From a checkpoint of a small sound classifier.
Data: trained on synthesized solo parts of chorales (CocoChorales), 39062 training examples, 15.4 epochs.
Rows from block 5 of a small sound classifier, named by matrix and row number. Rows with one number belong to one neuron. Each number is 50 + 15 x the weight over its row's rms, rounded and kept within 0 to 99. All counts start at 0.
After each neuron's rows are labels from the 100 clips, of 14976, where the neuron reaches its highest value: "responds to" is what is common among them; "loudest" is the band of the loudest frequency at the time of the peak. Only what is clearly more common there than usual is listed. The data: synthesized solo parts of chorales (CocoChorales).
# fc1: first MLP up (model.blocks.5.ff1.fc1.weight, 1920x320), inputs 107-213
# fc2: first MLP down (model.blocks.5.ff1.fc2.weight, 320x1920, transposed), outputs 107-213

fc1.233:33 46 55 33 83 29 43 45 23 54 44 55 42 49 51 58 66 49 53 68 23 51 54 62 43 58 50 72 42 53 42 69 25 34 70 67 39 63 42 36 32 34 45 46 68 28 72 35 52 36 44 28 52 38 70 84 62 52 43 60 56 59 50 34 46 61 52 65 33 17 58 34 24 34 51 25 57 30 50 54 53 42 63 37 52 67 52 42 49 75 47 44 47 55 33 52 67 47 56 49 36 41 22 41 63 61 39
fc2.233:20 42 54 64 53 28 22 41 24 38 57 45 59 64 51 76 46 47 43 88 33 40 73 33 54 66 48 37 32 60 58 28 48 18 84 53 41 81 74 36 39 54 53 45 53 39 55 61 32 55 51 54 62 48 84 54 45 59 37 44 69 85 48 61 62 54 53 59 42 11 40 45 40 59 33 29 54 30 65 55 47 53 23 59 56 48 63 35 53 82 44 14 39 45 61 76 73 58 52 49 32 62 41 64 52 39 35
responds to: oboe; cello
loudest: 1000 to 2000 Hz

fc1.352:64 47 51 51 46 57 29 47 46 48 56 35 44 44 34 51 46 72 76 47 27 59 74 60 38 36 60 80 68 34 59 87 49 50 51 67 43 58 59 81 57 55 49 79 51 48 38 59 51 49 60 36 32 37 36 76 66 60 66 33 64 48 50 55 49 23 42 38 63 66 66 51 28 57 38 62 76 75 64 70 26 51 28 55 61 69 55 29 46 53 66 71 35 47 69 38 36 66 47 57 55 00 58 34 19 21 52
fc2.352:51 32 71 55 20 54 28 43 68 57 46 14 36 22 45 61 61 45 51 53 38 66 48 46 45 63 51 43 48 53 52 52 61 37 39 42 68 76 66 51 36 57 51 56 63 36 61 52 28 43 23 77 40 54 14 27 72 66 67 27 87 62 15 34 58 41 54 45 59 29 43 60 94 46 46 78 68 43 46 52 53 57 65 61 62 45 50 56 59 44 52 52 74 46 70 39 60 66 41 59 60 00 68 64 41 43 76
responds to: trombone; note D#4
loudest: 500 to 1000 Hz

fc1.427:44 66 73 45 32 77 26 63 62 52 61 30 37 65 42 10 63 47 72 63 45 47 63 64 16 82 33 54 68 47 30 13 62 72 50 46 53 33 64 69 30 56 52 50 37 43 31 51 51 34 55 70 47 51 78 25 85 50 63 46 47 62 72 43 46 47 28 56 74 62 27 51 46 38 38 54 72 47 47 77 59 36 71 60 73 59 14 71 68 06 45 55 56 54 44 51 47 86 67 44 58 63 45 25 36 46 39
fc2.427:63 37 28 63 14 68 45 66 62 69 30 63 63 56 58 48 58 60 57 70 61 58 25 74 39 45 18 42 55 63 33 38 30 82 64 69 31 56 39 57 63 79 62 54 57 66 31 73 40 50 52 59 57 81 87 34 51 29 52 48 22 60 19 49 53 50 25 52 68 79 54 63 71 32 68 44 64 55 28 54 53 50 59 75 47 52 55 67 43 07 37 44 45 52 71 80 37 90 44 53 39 76 36 47 75 58 44
responds to: clarinet; note F5; flute
loudest: 1000 to 2000 Hz

fc1.348:46 55 60 36 89 23 54 43 30 27 59 43 50 38 50 54 49 51 44 62 34 50 40 55 58 44 58 59 61 82 48 50 48 39 91 50 55 61 54 55 46 28 38 37 60 38 41 30 76 47 48 54 55 51 69 63 67 46 21 55 67 79 55 39 34 60 27 71 40 48 59 38 21 48 56 42 43 28 61 68 49 39 65 58 70 64 34 55 54 71 34 69 55 64 60 59 51 45 30 56 40 30 31 55 55 48 39
fc2.348:22 43 47 64 22 27 41 68 28 48 45 57 51 60 41 74 60 40 53 75 32 36 99 37 60 52 33 36 43 63 74 35 44 21 60 64 60 76 80 45 47 55 47 63 36 61 60 54 31 43 43 57 43 38 70 32 40 54 64 46 68 65 43 68 64 37 59 35 56 31 58 53 52 83 25 46 43 32 55 70 48 54 08 54 65 45 60 25 49 80 60 18 62 70 64 65 65 59 48 35 36 48 56 73 42 32 40
responds to: oboe
loudest: 1000 to 2000 Hz

fc1.293:30 47 68 43 85 21 41 55 26 45 38 58 41 52 50 62 69 27 53 75 28 53 54 64 40 65 66 73 49 61 49 77 23 41 73 64 48 61 41 50 30 42 39 45 66 37 65 44 57 40 46 29 52 38 61 78 72 57 33 53 53 58 45 33 53 58 51 66 38 29 60 37 18 36 53 38 56 31 54 44 56 54 67 41 61 61 42 35 54 68 52 51 47 59 25 45 61 35 47 48 38 49 27 42 54 55 29
fc2.293:25 37 50 58 38 32 22 36 26 36 46 39 50 57 54 79 39 60 45 76 38 31 76 29 48 64 39 33 34 75 56 29 50 25 86 51 31 81 68 26 38 49 47 40 47 38 58 63 35 55 44 48 48 39 80 47 49 64 34 37 71 79 37 66 60 51 40 57 49 21 49 32 41 54 38 35 57 32 66 53 42 49 14 55 65 45 63 35 53 76 29 20 51 45 64 77 64 58 49 43 35 55 43 57 56 40 38
responds to: oboe; cello
loudest: 1000 to 2000 Hz

fc1.8:57 58 55 47 29 68 44 54 68 67 68 46 43 43 64 55 44 73 68 91 62 43 46 40 44 70 42 58 67 53 45 59 41 79 28 37 38 78 43 59 56 50 43 48 57 45 61 33 51 21 47 73 33 52 33 61 51 47 61 29 59 44 55 36 60 37 49 58 39 25 29 65 68 71 54 46 41 46 46 56 69 60 64 51 41 31 46 51 66 42 49 69 78 63 38 65 71 60 58 46 62 52 29 57 71 43 65
fc2.8:66 50 68 78 52 16 56 66 41 32 30 35 60 54 54 64 66 47 40 32 38 39 72 45 61 51 86 41 47 52 42 43 62 47 46 67 57 10 26 33 53 67 64 39 62 49 33 39 49 63 43 19 32 33 25 59 61 53 34 36 65 48 55 56 65 51 64 61 54 65 63 59 58 70 55 51 35 88 53 23 50 33 34 35 62 73 52 48 16 47 65 39 32 73 74 92 52 42 70 42 45 37 62 35 25 58 30
responds to: clarinet; note D#4
loudest: 250 to 500 Hz

fc1.522:33 49 37 76 46 29 41 33 52 44 16 74 54 73 56 54 54 88 62 73 40 60 41 62 40 58 56 60 75 61 63 48 31 49 76 71 51 54 56 52 28 59 82 36 56 22 35 41 48 35 59 38 25 53 56 59 72 53 37 28 55 77 60 39 49 58 67 74 76 24 59 50 24 41 58 55 40 41 28 49 54 47 44 50 49 75 56 61 84 53 46 72 41 59 55 50 83 35 56 75 46 30 24 36 44 65 39
fc2.522:53 51 47 58 52 67 14 65 33 26 60 37 82 67 55 52 31 42 54 84 26 41 70 23 50 66 52 52 43 42 73 56 47 16 65 61 48 35 75 28 50 50 45 57 62 51 54 55 31 49 53 52 53 60 61 20 67 46 58 25 59 65 32 55 54 60 60 41 33 16 56 52 46 51 23 51 62 24 75 34 53 43 39 47 45 31 46 54 60 56 33 44 50 65 66 53 56 90 59 21 41 44 46 38 44 21 83
responds to: oboe; note A4; note B4
loudest: 1000 to 2000 Hz

fc1.625:38 26 51 68 57 49 58 60 46 30 63 39 71 50 62 38 61 66 25 20 71 60 43 37 70 48 40 59 62 50 24 01 82 47 56 60 47 43 47 40 71 63 42 60 39 54 37 39 54 41 49 45 85 63 57 36 50 50 57 38 30 31 41 71 34 43 48 31 20 56 31 51 44 51 61 65 49 58 49 55 57 73 68 57 32 44 62 45 61 11 67 42 44 69 69 45 34 39 44 55 44 33 46 58 47 46 54
fc2.625:21 39 61 78 56 35 50 51 48 57 59 41 31 65 46 65 49 49 65 12 61 18 68 49 35 44 49 53 64 41 38 33 65 58 41 77 42 74 37 68 40 38 47 62 37 45 41 43 31 59 37 57 36 55 37 44 82 28 37 23 19 28 78 72 73 37 59 55 37 47 56 18 59 30 51 30 64 63 36 35 30 76 48 40 58 27 35 37 57 00 33 37 44 48 47 52 18 27 67 33 49 43 52 65 36 35 31
responds to: cello
loudest: 250 to 500 Hz

fc1.669:39 60 43 57 34 53 54 47 63 69 67 51 37 53 50 47 50 82 90 55 67 57 55 65 55 47 54 38 47 61 83 90 09 59 17 48 53 48 55 54 22 66 48 71 47 55 41 44 23 44 59 59 31 40 65 69 60 58 31 34 63 74 62 33 26 63 46 46 69 48 40 47 30 50 37 32 65 60 28 64 74 48 26 48 56 49 47 37 51 52 40 52 65 53 60 57 22 68 61 59 74 65 58 22 24 52 37
fc2.669:75 44 45 53 41 46 47 68 72 48 63 30 28 16 58 51 67 30 50 61 34 60 58 23 33 73 64 67 51 52 29 66 66 51 59 63 64 39 34 38 46 25 57 63 59 53 26 30 67 58 45 51 34 60 40 65 56 60 47 62 47 36 50 20 77 52 23 32 58 77 37 52 78 43 73 74 39 79 44 65 43 71 76 22 32 49 70 64 37 39 45 55 34 49 73 51 55 61 54 51 25 22 52 70 45 60 55
responds to: trombone; note D#4; note C#4; note F4
loudest: 500 to 1000 Hz

fc1.756:37 27 74 83 54 68 69 63 58 48 59 47 58 42 65 33 57 71 37 47 67 49 55 61 66 50 34 73 57 43 36 19 80 57 62 65 53 60 47 53 56 58 50 42 45 43 37 37 65 37 40 60 66 66 53 29 36 51 63 38 40 44 52 56 46 50 68 40 33 59 35 31 47 42 67 47 41 78 63 45 54 62 56 51 27 46 62 44 66 19 54 65 64 50 56 39 47 52 47 45 50 20 35 72 57 59 65
fc2.756:26 47 67 64 65 23 48 49 52 55 62 43 37 72 49 80 58 42 60 10 56 26 81 56 32 49 59 53 54 54 40 40 65 63 43 84 54 65 44 45 36 28 59 64 49 42 45 47 40 65 50 58 28 43 44 48 76 36 28 24 30 31 81 77 71 47 65 63 49 38 66 19 54 35 40 28 70 67 41 38 32 87 52 49 58 41 43 39 60 00 31 35 45 62 51 49 10 37 74 54 48 48 51 63 38 52 41
responds to: cello; note G#3
loudest: 250 to 500 Hz

fc1.745:46 29 57 49 72 45 61 44 34 43 25 25 44 07 30 50 56 59 65 43 34 74 47 70 38 65 59 47 40 65 57 83 28 55 59 59 51 33 48 23 59 29 39 30 56 58 51 39 48 41 63 63 53 42 50 62 52 65 63 52 72 49 50 39 32 50 52 51 50 66 43 57 37 61 23 40 59 42 57 42 47 57 49 31 84 68 55 36 75 74 53 65 67 51 54 64 31 35 36 55 48 81 42 45 65 56 41
fc2.745:43 42 45 40 40 21 51 44 34 48 35 46 23 40 53 42 65 57 41 62 45 58 69 28 62 63 56 51 39 52 59 13 60 41 58 55 31 93 34 47 33 76 44 28 51 27 61 33 56 61 37 61 52 23 61 95 57 62 18 47 73 51 63 66 70 51 33 56 43 75 29 37 59 54 61 50 38 33 31 59 62 54 36 75 47 47 77 64 35 77 36 36 70 37 37 69 53 48 59 42 28 45 48 57 68 42 27
responds to: horn; note G4
loudest: 250 to 500 Hz

fc1.412:49 41 40 80 51 48 48 38 39 52 39 35 57 48 34 43 43 67 48 49 81 78 64 70 72 33 15 48 43 53 69 51 19 51 65 62 60 39 56 42 65 66 53 32 34 44 39 61 73 35 67 68 66 43 77 37 34 37 53 43 59 43 44 52 55 77 53 60 59 74 47 57 65 55 37 54 60 45 44 07 71 42 38 68 62 89 80 39 58 74 48 52 35 56 59 12 57 52 43 46 64 42 34 53 77 30 63
fc2.412:49 38 82 42 55 50 40 64 63 37 37 43 43 48 85 55 63 42 47 58 23 59 44 35 57 72 54 40 49 48 34 38 58 38 19 83 53 41 27 14 21 27 51 66 81 37 77 22 36 50 31 52 32 50 29 53 64 15 18 63 50 32 43 72 60 31 59 77 64 40 76 46 56 54 68 42 55 52 52 68 23 53 52 17 43 44 63 69 54 75 31 67 62 63 61 58 43 40 52 45 30 59 54 45 43 47 59
responds to: clarinet; note F#4; note E4; note F4
loudest: 250 to 500 Hz

fc1.185:42 23 62 83 41 56 71 63 53 44 55 53 56 44 59 44 50 65 48 34 70 42 63 56 60 43 29 62 64 36 30 10 75 63 51 64 58 65 52 53 66 67 51 58 42 52 35 38 63 26 39 49 71 62 55 41 45 53 62 40 32 32 44 57 47 48 66 46 20 55 25 26 46 42 69 57 52 75 59 47 64 71 53 48 30 38 61 43 61 07 50 51 64 45 60 47 41 62 45 44 54 30 31 79 52 63 54
fc2.185:21 36 71 68 57 35 53 48 57 56 61 43 45 63 55 68 59 53 66 04 77 27 71 56 43 47 49 55 55 47 38 38 62 55 43 81 44 67 39 61 51 31 52 61 45 40 42 42 37 53 50 54 34 53 43 54 78 34 33 25 20 24 78 65 62 41 61 55 44 44 67 15 54 30 55 33 67 64 48 35 23 73 51 41 59 22 53 44 61 00 29 35 43 53 48 44 15 35 68 47 46 45 51 60 35 47 42
responds to: cello; note A#3
loudest: 250 to 500 Hz

fc1.395:60 42 42 55 43 49 41 53 43 32 43 35 52 62 14 65 48 53 77 40 38 61 55 66 49 34 58 67 63 24 76 78 38 53 41 56 37 54 47 78 44 45 48 75 41 59 28 48 49 59 58 31 32 40 34 65 67 54 67 39 68 41 34 47 30 35 47 14 62 62 57 58 41 42 21 54 85 66 58 69 27 55 34 51 61 76 48 23 39 44 52 71 30 65 69 49 35 50 40 60 49 04 59 27 07 20 58
fc2.395:66 49 63 39 30 57 34 46 68 55 63 10 57 22 53 50 55 51 56 48 28 66 48 40 30 56 41 48 44 61 60 67 56 31 43 53 58 86 78 58 30 53 33 59 58 26 45 53 29 49 32 64 42 53 30 37 64 59 78 30 82 73 14 31 58 52 59 25 61 62 36 54 85 50 49 85 58 53 53 56 56 57 73 68 47 40 47 64 48 55 50 51 69 31 64 34 47 99 48 58 50 00 65 53 44 47 72
responds to: trombone; note D#4
loudest: 500 to 1000 Hz

fc1.743:37 41 43 60 49 55 45 33 50 50 43 37 20 22 20 53 57 69 78 83 64 45 46 62 45 59 75 55 53 43 60 59 12 56 47 51 43 58 23 25 43 34 16 30 49 71 54 70 58 79 76 83 22 46 32 36 36 49 57 57 74 69 39 47 47 47 56 34 59 18 48 43 52 50 34 49 54 58 62 59 55 43 55 48 99 68 32 41 49 38 57 64 64 63 57 30 33 50 56 64 62 04 70 32 27 38 71
fc2.743:62 61 44 59 36 70 45 67 35 52 57 49 65 58 48 49 68 54 62 33 46 57 49 20 59 43 66 82 52 68 55 68 65 41 57 57 42 39 49 75 17 37 52 72 48 45 20 46 32 62 34 32 39 30 38 54 62 33 51 40 52 44 58 38 53 66 52 33 27 67 64 73 65 31 61 65 53 48 47 41 36 68 46 47 35 38 38 60 52 65 24 55 69 63 31 71 30 82 65 42 66 27 41 19 24 39 21
responds to: trombone; note D4
loudest: 500 to 1000 Hz

fc1.655:35 53 58 29 42 80 41 37 60 58 40 58 54 53 29 43 83 57 47 99 65 37 32 62 50 78 20 50 85 62 48 23 41 85 38 41 44 61 54 24 34 44 52 31 37 47 35 53 59 47 53 69 44 51 68 33 16 43 21 44 41 51 45 66 46 72 57 44 41 52 44 59 79 59 60 22 53 33 38 27 53 60 44 49 53 33 46 63 56 45 41 45 56 52 56 54 58 55 52 50 85 69 20 64 57 33 84
fc2.655:74 61 63 61 46 46 65 50 25 41 58 45 67 55 62 57 57 53 66 30 47 40 76 42 65 34 95 46 54 24 39 41 63 41 68 85 51 53 35 59 42 58 41 70 45 45 38 55 73 70 24 42 41 34 47 44 62 64 69 32 73 34 37 64 48 38 29 63 38 29 59 70 36 53 51 42 42 58 46 37 32 44 39 44 37 75 47 58 45 45 64 46 56 88 51 66 38 71 42 52 43 44 50 43 27 35 14
responds to: clarinet; note G#4
loudest: 250 to 500 Hz

fc1.325:40 40 71 33 56 30 59 49 36 29 58 25 23 36 52 47 65 45 55 50 31 64 64 39 49 54 43 72 35 59 53 72 36 67 62 60 51 44 35 11 57 47 41 49 47 27 78 45 42 35 42 51 66 29 58 88 45 43 35 41 54 45 47 49 39 45 32 53 18 36 29 42 55 31 31 37 68 51 51 52 67 72 61 42 72 82 48 31 42 69 55 47 41 46 44 76 46 49 51 46 44 57 22 32 47 57 20
fc2.325:23 33 52 48 65 25 40 31 48 47 37 36 05 28 52 73 55 61 52 64 31 61 68 27 58 67 62 57 43 60 34 20 59 58 60 35 37 99 52 50 52 42 59 32 39 22 64 48 45 45 54 69 49 31 70 83 50 58 20 43 73 61 56 47 53 51 32 67 49 51 39 38 62 38 55 44 58 41 41 77 39 57 48 65 54 46 74 43 37 76 23 16 59 34 54 89 45 37 48 47 34 70 46 50 85 53 16
responds to: horn
loudest: 250 to 500 Hz

fc1.315:55 56 38 57 37 51 56 54 49 56 71 54 26 57 43 45 87 85 76 19 83 64 45 65 71 67 50 51 53 41 51 57 81 90 60 37 33 49 46 29 25 35 72 50 54 29 38 47 49 36 52 75 51 24 54 43 42 70 58 17 44 69 59 54 73 48 65 42 52 70 49 36 41 55 42 67 70 04 78 80 40 62 44 72 52 85 39 45 36 74 79 45 58 49 52 67 18 58 33 69 51 68 40 26 41 39 50
fc2.315:72 24 26 37 36 60 62 56 39 57 19 63 54 37 39 64 51 48 59 59 26 38 32 45 16 50 42 56 90 55 46 72 39 40 40 55 53 69 66 36 43 74 19 50 58 46 56 43 66 67 51 35 57 84 55 52 17 58 67 52 88 48 33 86 54 49 38 62 51 43 48 63 67 54 38 16 60 41 42 37 60 33 43 24 29 81 61 61 48 55 59 59 30 66 45 45 88 48 59 43 39 32 59 33 76 42 33
responds to: clarinet; note F#4; note F4; note G#4
loudest: 250 to 500 Hz

fc1.476:54 39 56 80 50 48 61 54 48 36 42 60 53 45 50 37 55 61 45 55 64 74 64 39 50 51 48 46 70 29 14 08 70 53 62 53 32 47 45 53 78 62 41 55 44 57 42 60 69 34 42 46 76 65 41 35 41 70 67 50 52 51 52 53 43 37 43 34 42 51 17 30 33 45 78 78 59 59 58 53 64 51 45 43 42 25 53 38 64 19 65 57 55 71 58 43 57 56 51 47 42 27 57 65 32 54 62
fc2.476:15 27 77 71 55 19 53 61 66 59 56 48 38 71 39 56 57 32 67 18 77 39 68 54 38 58 48 55 56 49 46 33 63 56 34 57 60 73 45 73 54 50 56 60 49 55 45 41 27 53 44 68 40 52 41 58 82 24 37 23 27 23 77 75 93 46 65 63 33 29 57 09 85 51 38 30 51 66 30 34 17 75 48 37 77 25 45 39 50 02 45 30 34 49 67 51 36 24 49 50 47 46 62 55 35 59 42
responds to: cello
loudest: 250 to 500 Hz

fc1.366:13 54 49 72 31 63 62 45 54 55 41 44 44 74 63 34 64 64 52 44 58 62 61 85 62 34 27 28 72 46 44 37 48 54 58 56 56 40 54 43 58 55 58 50 44 68 45 42 64 48 51 63 44 54 92 62 33 58 42 52 52 33 48 47 48 30 60 53 36 55 60 22 51 40 64 20 50 68 56 47 62 54 44 74 65 63 79 51 64 38 36 60 67 55 69 51 70 64 44 51 55 55 21 60 71 55 66
fc2.366:44 32 53 54 73 48 54 56 43 27 59 58 61 48 81 72 42 46 50 49 47 35 85 44 55 61 54 50 46 61 38 41 45 34 57 66 60 32 33 53 33 56 53 57 56 28 32 33 36 65 21 10 39 34 12 28 70 07 11 31 32 50 47 87 50 22 37 74 57 50 63 30 53 64 34 56 43 51 65 49 16 41 49 22 42 58 47 52 75 52 35 68 42 58 31 44 41 63 67 13 47 48 40 53 38 41 52
responds to: oboe; note A#4
loudest: 1000 to 2000 Hz

fc1.500:46 50 52 51 69 16 41 60 47 48 33 76 61 87 58 60 54 79 52 66 38 54 59 76 28 43 44 60 70 58 61 56 33 50 84 64 51 68 58 51 38 53 72 58 57 27 51 30 57 49 35 41 41 41 57 59 72 40 31 51 47 79 61 43 43 49 68 61 59 25 78 28 00 49 58 55 40 26 46 54 48 20 45 46 56 81 55 51 82 60 33 72 57 69 63 52 66 41 44 53 48 31 37 50 37 49 43
fc2.500:24 52 47 73 34 41 09 47 30 51 49 44 88 81 45 64 43 54 54 88 38 33 69 31 59 48 42 37 41 66 65 54 46 13 72 67 54 40 66 47 51 49 49 65 67 61 49 64 32 60 47 34 37 59 56 26 63 41 55 29 55 84 36 56 54 35 56 47 43 12 64 35 41 64 23 39 51 36 65 47 54 34 17 60 47 41 46 34 61 49 53 30 45 78 52 23 83 84 60 34 40 33 39 64 59 24 64
responds to: oboe; note A4; note C5; note A#4
loudest: 1000 to 2000 Hz

fc1.105:62 55 48 70 61 28 41 61 52 33 33 70 75 85 61 57 43 72 52 72 38 55 57 78 37 42 52 46 68 82 58 49 22 47 84 62 46 56 62 46 33 47 76 65 56 37 39 27 50 53 41 56 55 51 56 47 89 49 37 46 44 67 47 36 47 56 71 67 47 32 77 52 06 48 54 55 57 31 57 57 58 33 50 56 63 89 41 57 79 47 39 65 53 75 61 39 63 36 52 58 56 36 30 41 48 50 50
fc2.105:18 45 45 64 45 49 26 55 33 52 53 40 63 64 49 68 42 46 54 82 53 38 68 38 52 59 17 34 37 70 62 41 52 00 79 64 53 47 79 39 49 56 34 51 74 50 49 46 46 54 64 27 47 68 73 36 66 42 45 22 65 84 26 65 56 50 60 44 41 08 46 47 37 65 29 39 40 36 60 37 45 53 13 37 46 50 60 53 75 51 38 32 44 59 56 61 65 76 59 39 38 40 56 68 53 44 64
responds to: oboe; note A4; note B4; note C5
loudest: 1000 to 2000 Hz

fc1.593:37 19 74 83 39 54 83 71 52 45 58 45 65 52 74 46 52 65 57 35 52 44 62 67 61 44 31 58 60 47 28 07 62 61 54 66 51 56 55 51 63 66 51 60 39 53 35 30 62 35 57 53 54 71 62 35 50 59 61 39 30 31 54 51 51 44 64 49 33 59 41 24 50 47 62 43 44 78 62 46 70 64 59 70 36 41 75 40 62 03 38 51 67 50 65 39 40 59 51 61 56 32 38 71 56 57 54
fc2.593:11 59 64 70 58 28 53 54 69 60 65 54 39 79 57 71 66 47 55 08 79 33 74 50 41 54 49 57 58 51 35 52 60 63 39 73 51 62 24 64 49 29 54 65 49 33 44 45 42 62 44 47 35 44 37 46 66 26 26 33 16 31 71 78 63 41 65 54 37 36 72 21 53 39 54 38 64 70 49 44 27 74 48 40 56 27 49 40 55 01 27 41 45 56 47 37 23 39 70 58 46 45 45 56 48 49 44
responds to: cello; clarinet
loudest: 250 to 500 Hz

fc1.607:53 33 40 65 42 73 68 50 63 53 53 34 44 67 49 40 59 36 54 51 55 57 53 70 44 45 32 57 67 64 57 46 32 70 58 72 47 31 48 20 58 45 73 47 52 54 26 35 52 56 45 65 41 49 85 36 27 46 47 46 46 35 60 43 49 58 69 42 46 67 19 34 60 36 39 19 47 56 50 36 67 74 66 66 78 54 65 39 56 39 45 48 73 60 67 51 53 64 46 57 61 44 19 55 43 45 62
fc2.607:66 61 38 47 59 48 64 58 37 18 30 56 58 52 58 50 45 79 38 37 49 53 71 37 68 39 48 51 54 35 36 39 43 39 37 78 49 44 20 46 50 59 46 52 44 38 42 34 50 40 49 43 35 12 16 40 69 39 32 48 57 39 55 41 44 35 50 80 40 39 37 60 34 57 54 50 32 79 40 45 42 18 64 21 49 64 56 52 49 48 55 48 35 55 62 69 43 73 64 47 48 33 30 28 49 47 36
responds to: cello
loudest: 250 to 500 Hz

fc1.528:22 62 62 48 51 77 24 53 34 48 32 25 30 42 37 52 53 66 81 43 52 60 49 58 46 62 31 59 74 39 57 57 60 47 16 49 50 50 52 79 25 43 49 43 48 62 46 51 36 53 45 36 46 42 69 29 72 63 78 27 59 76 62 41 41 67 57 31 50 60 41 40 64 73 38 60 39 55 59 66 41 48 43 53 72 72 28 51 63 42 44 54 29 65 36 71 51 34 62 56 54 61 53 34 38 52 49
fc2.528:71 25 19 30 24 54 61 58 44 48 33 49 49 53 73 38 48 40 42 79 66 55 57 65 55 39 42 63 71 62 32 47 31 61 43 50 69 48 49 51 56 38 45 49 45 62 15 47 51 64 60 63 44 36 82 67 45 34 40 47 39 41 22 52 56 56 36 58 46 70 47 70 62 60 64 41 67 65 49 36 56 50 71 58 36 38 67 74 38 16 44 47 57 73 52 76 39 98 63 49 43 40 61 66 43 64 57
responds to: trombone; note G4; note G#4; note F4
loudest: 250 to 500 Hz

fc1.358:38 29 58 75 44 50 71 62 52 40 57 54 66 54 61 41 60 65 43 23 72 49 51 53 67 50 32 59 67 35 27 05 77 52 58 66 53 50 47 67 68 74 45 62 40 54 42 34 56 36 48 47 85 64 46 43 51 48 65 38 31 30 41 70 48 51 63 37 28 49 23 32 50 49 66 67 57 64 50 53 62 63 59 52 35 41 60 47 63 06 55 42 54 59 70 36 40 43 53 49 47 36 34 59 51 50 58
fc2.358:20 44 68 74 63 43 55 53 61 53 67 41 39 72 66 66 58 53 61 06 65 26 65 48 42 48 47 58 62 48 35 35 71 62 38 73 44 66 31 73 46 29 50 77 41 40 49 45 36 54 38 56 37 56 46 48 82 26 28 22 14 24 74 70 71 43 64 58 34 40 62 27 60 24 58 37 70 72 43 33 29 82 55 42 50 30 53 37 62 00 27 37 43 53 46 38 16 42 61 40 57 39 52 53 39 38 37
responds to: cello; note A#3
loudest: 250 to 500 Hz

fc1.474:55 31 53 75 43 43 56 35 25 47 54 41 32 51 39 40 44 92 49 56 49 60 34 44 46 49 55 65 34 55 26 42 43 39 39 57 65 35 58 42 35 66 42 37 48 60 09 38 51 52 68 67 47 48 28 22 33 48 34 59 46 57 56 54 49 46 59 52 62 59 52 50 58 49 12 36 27 81 48 74 52 46 43 65 71 75 64 21 64 40 25 57 51 58 51 67 37 48 55 42 62 54 61 73 38 42 57
fc2.474:37 80 11 59 51 45 46 41 55 42 33 85 79 71 59 51 36 68 43 78 32 63 58 61 55 36 65 35 63 73 56 44 42 57 56 34 41 33 30 34 54 35 54 62 68 53 40 47 81 49 41 38 64 46 39 58 26 31 40 37 50 48 39 43 29 53 35 54 54 41 60 39 51 77 68 41 44 53 33 40 66 39 53 32 33 23 65 65 63 86 41 47 85 56 50 50 59 95 29 46 42 23 47 53 23 37 35
responds to: clarinet; viola; note F#4; note G#4
loudest: 250 to 500 Hz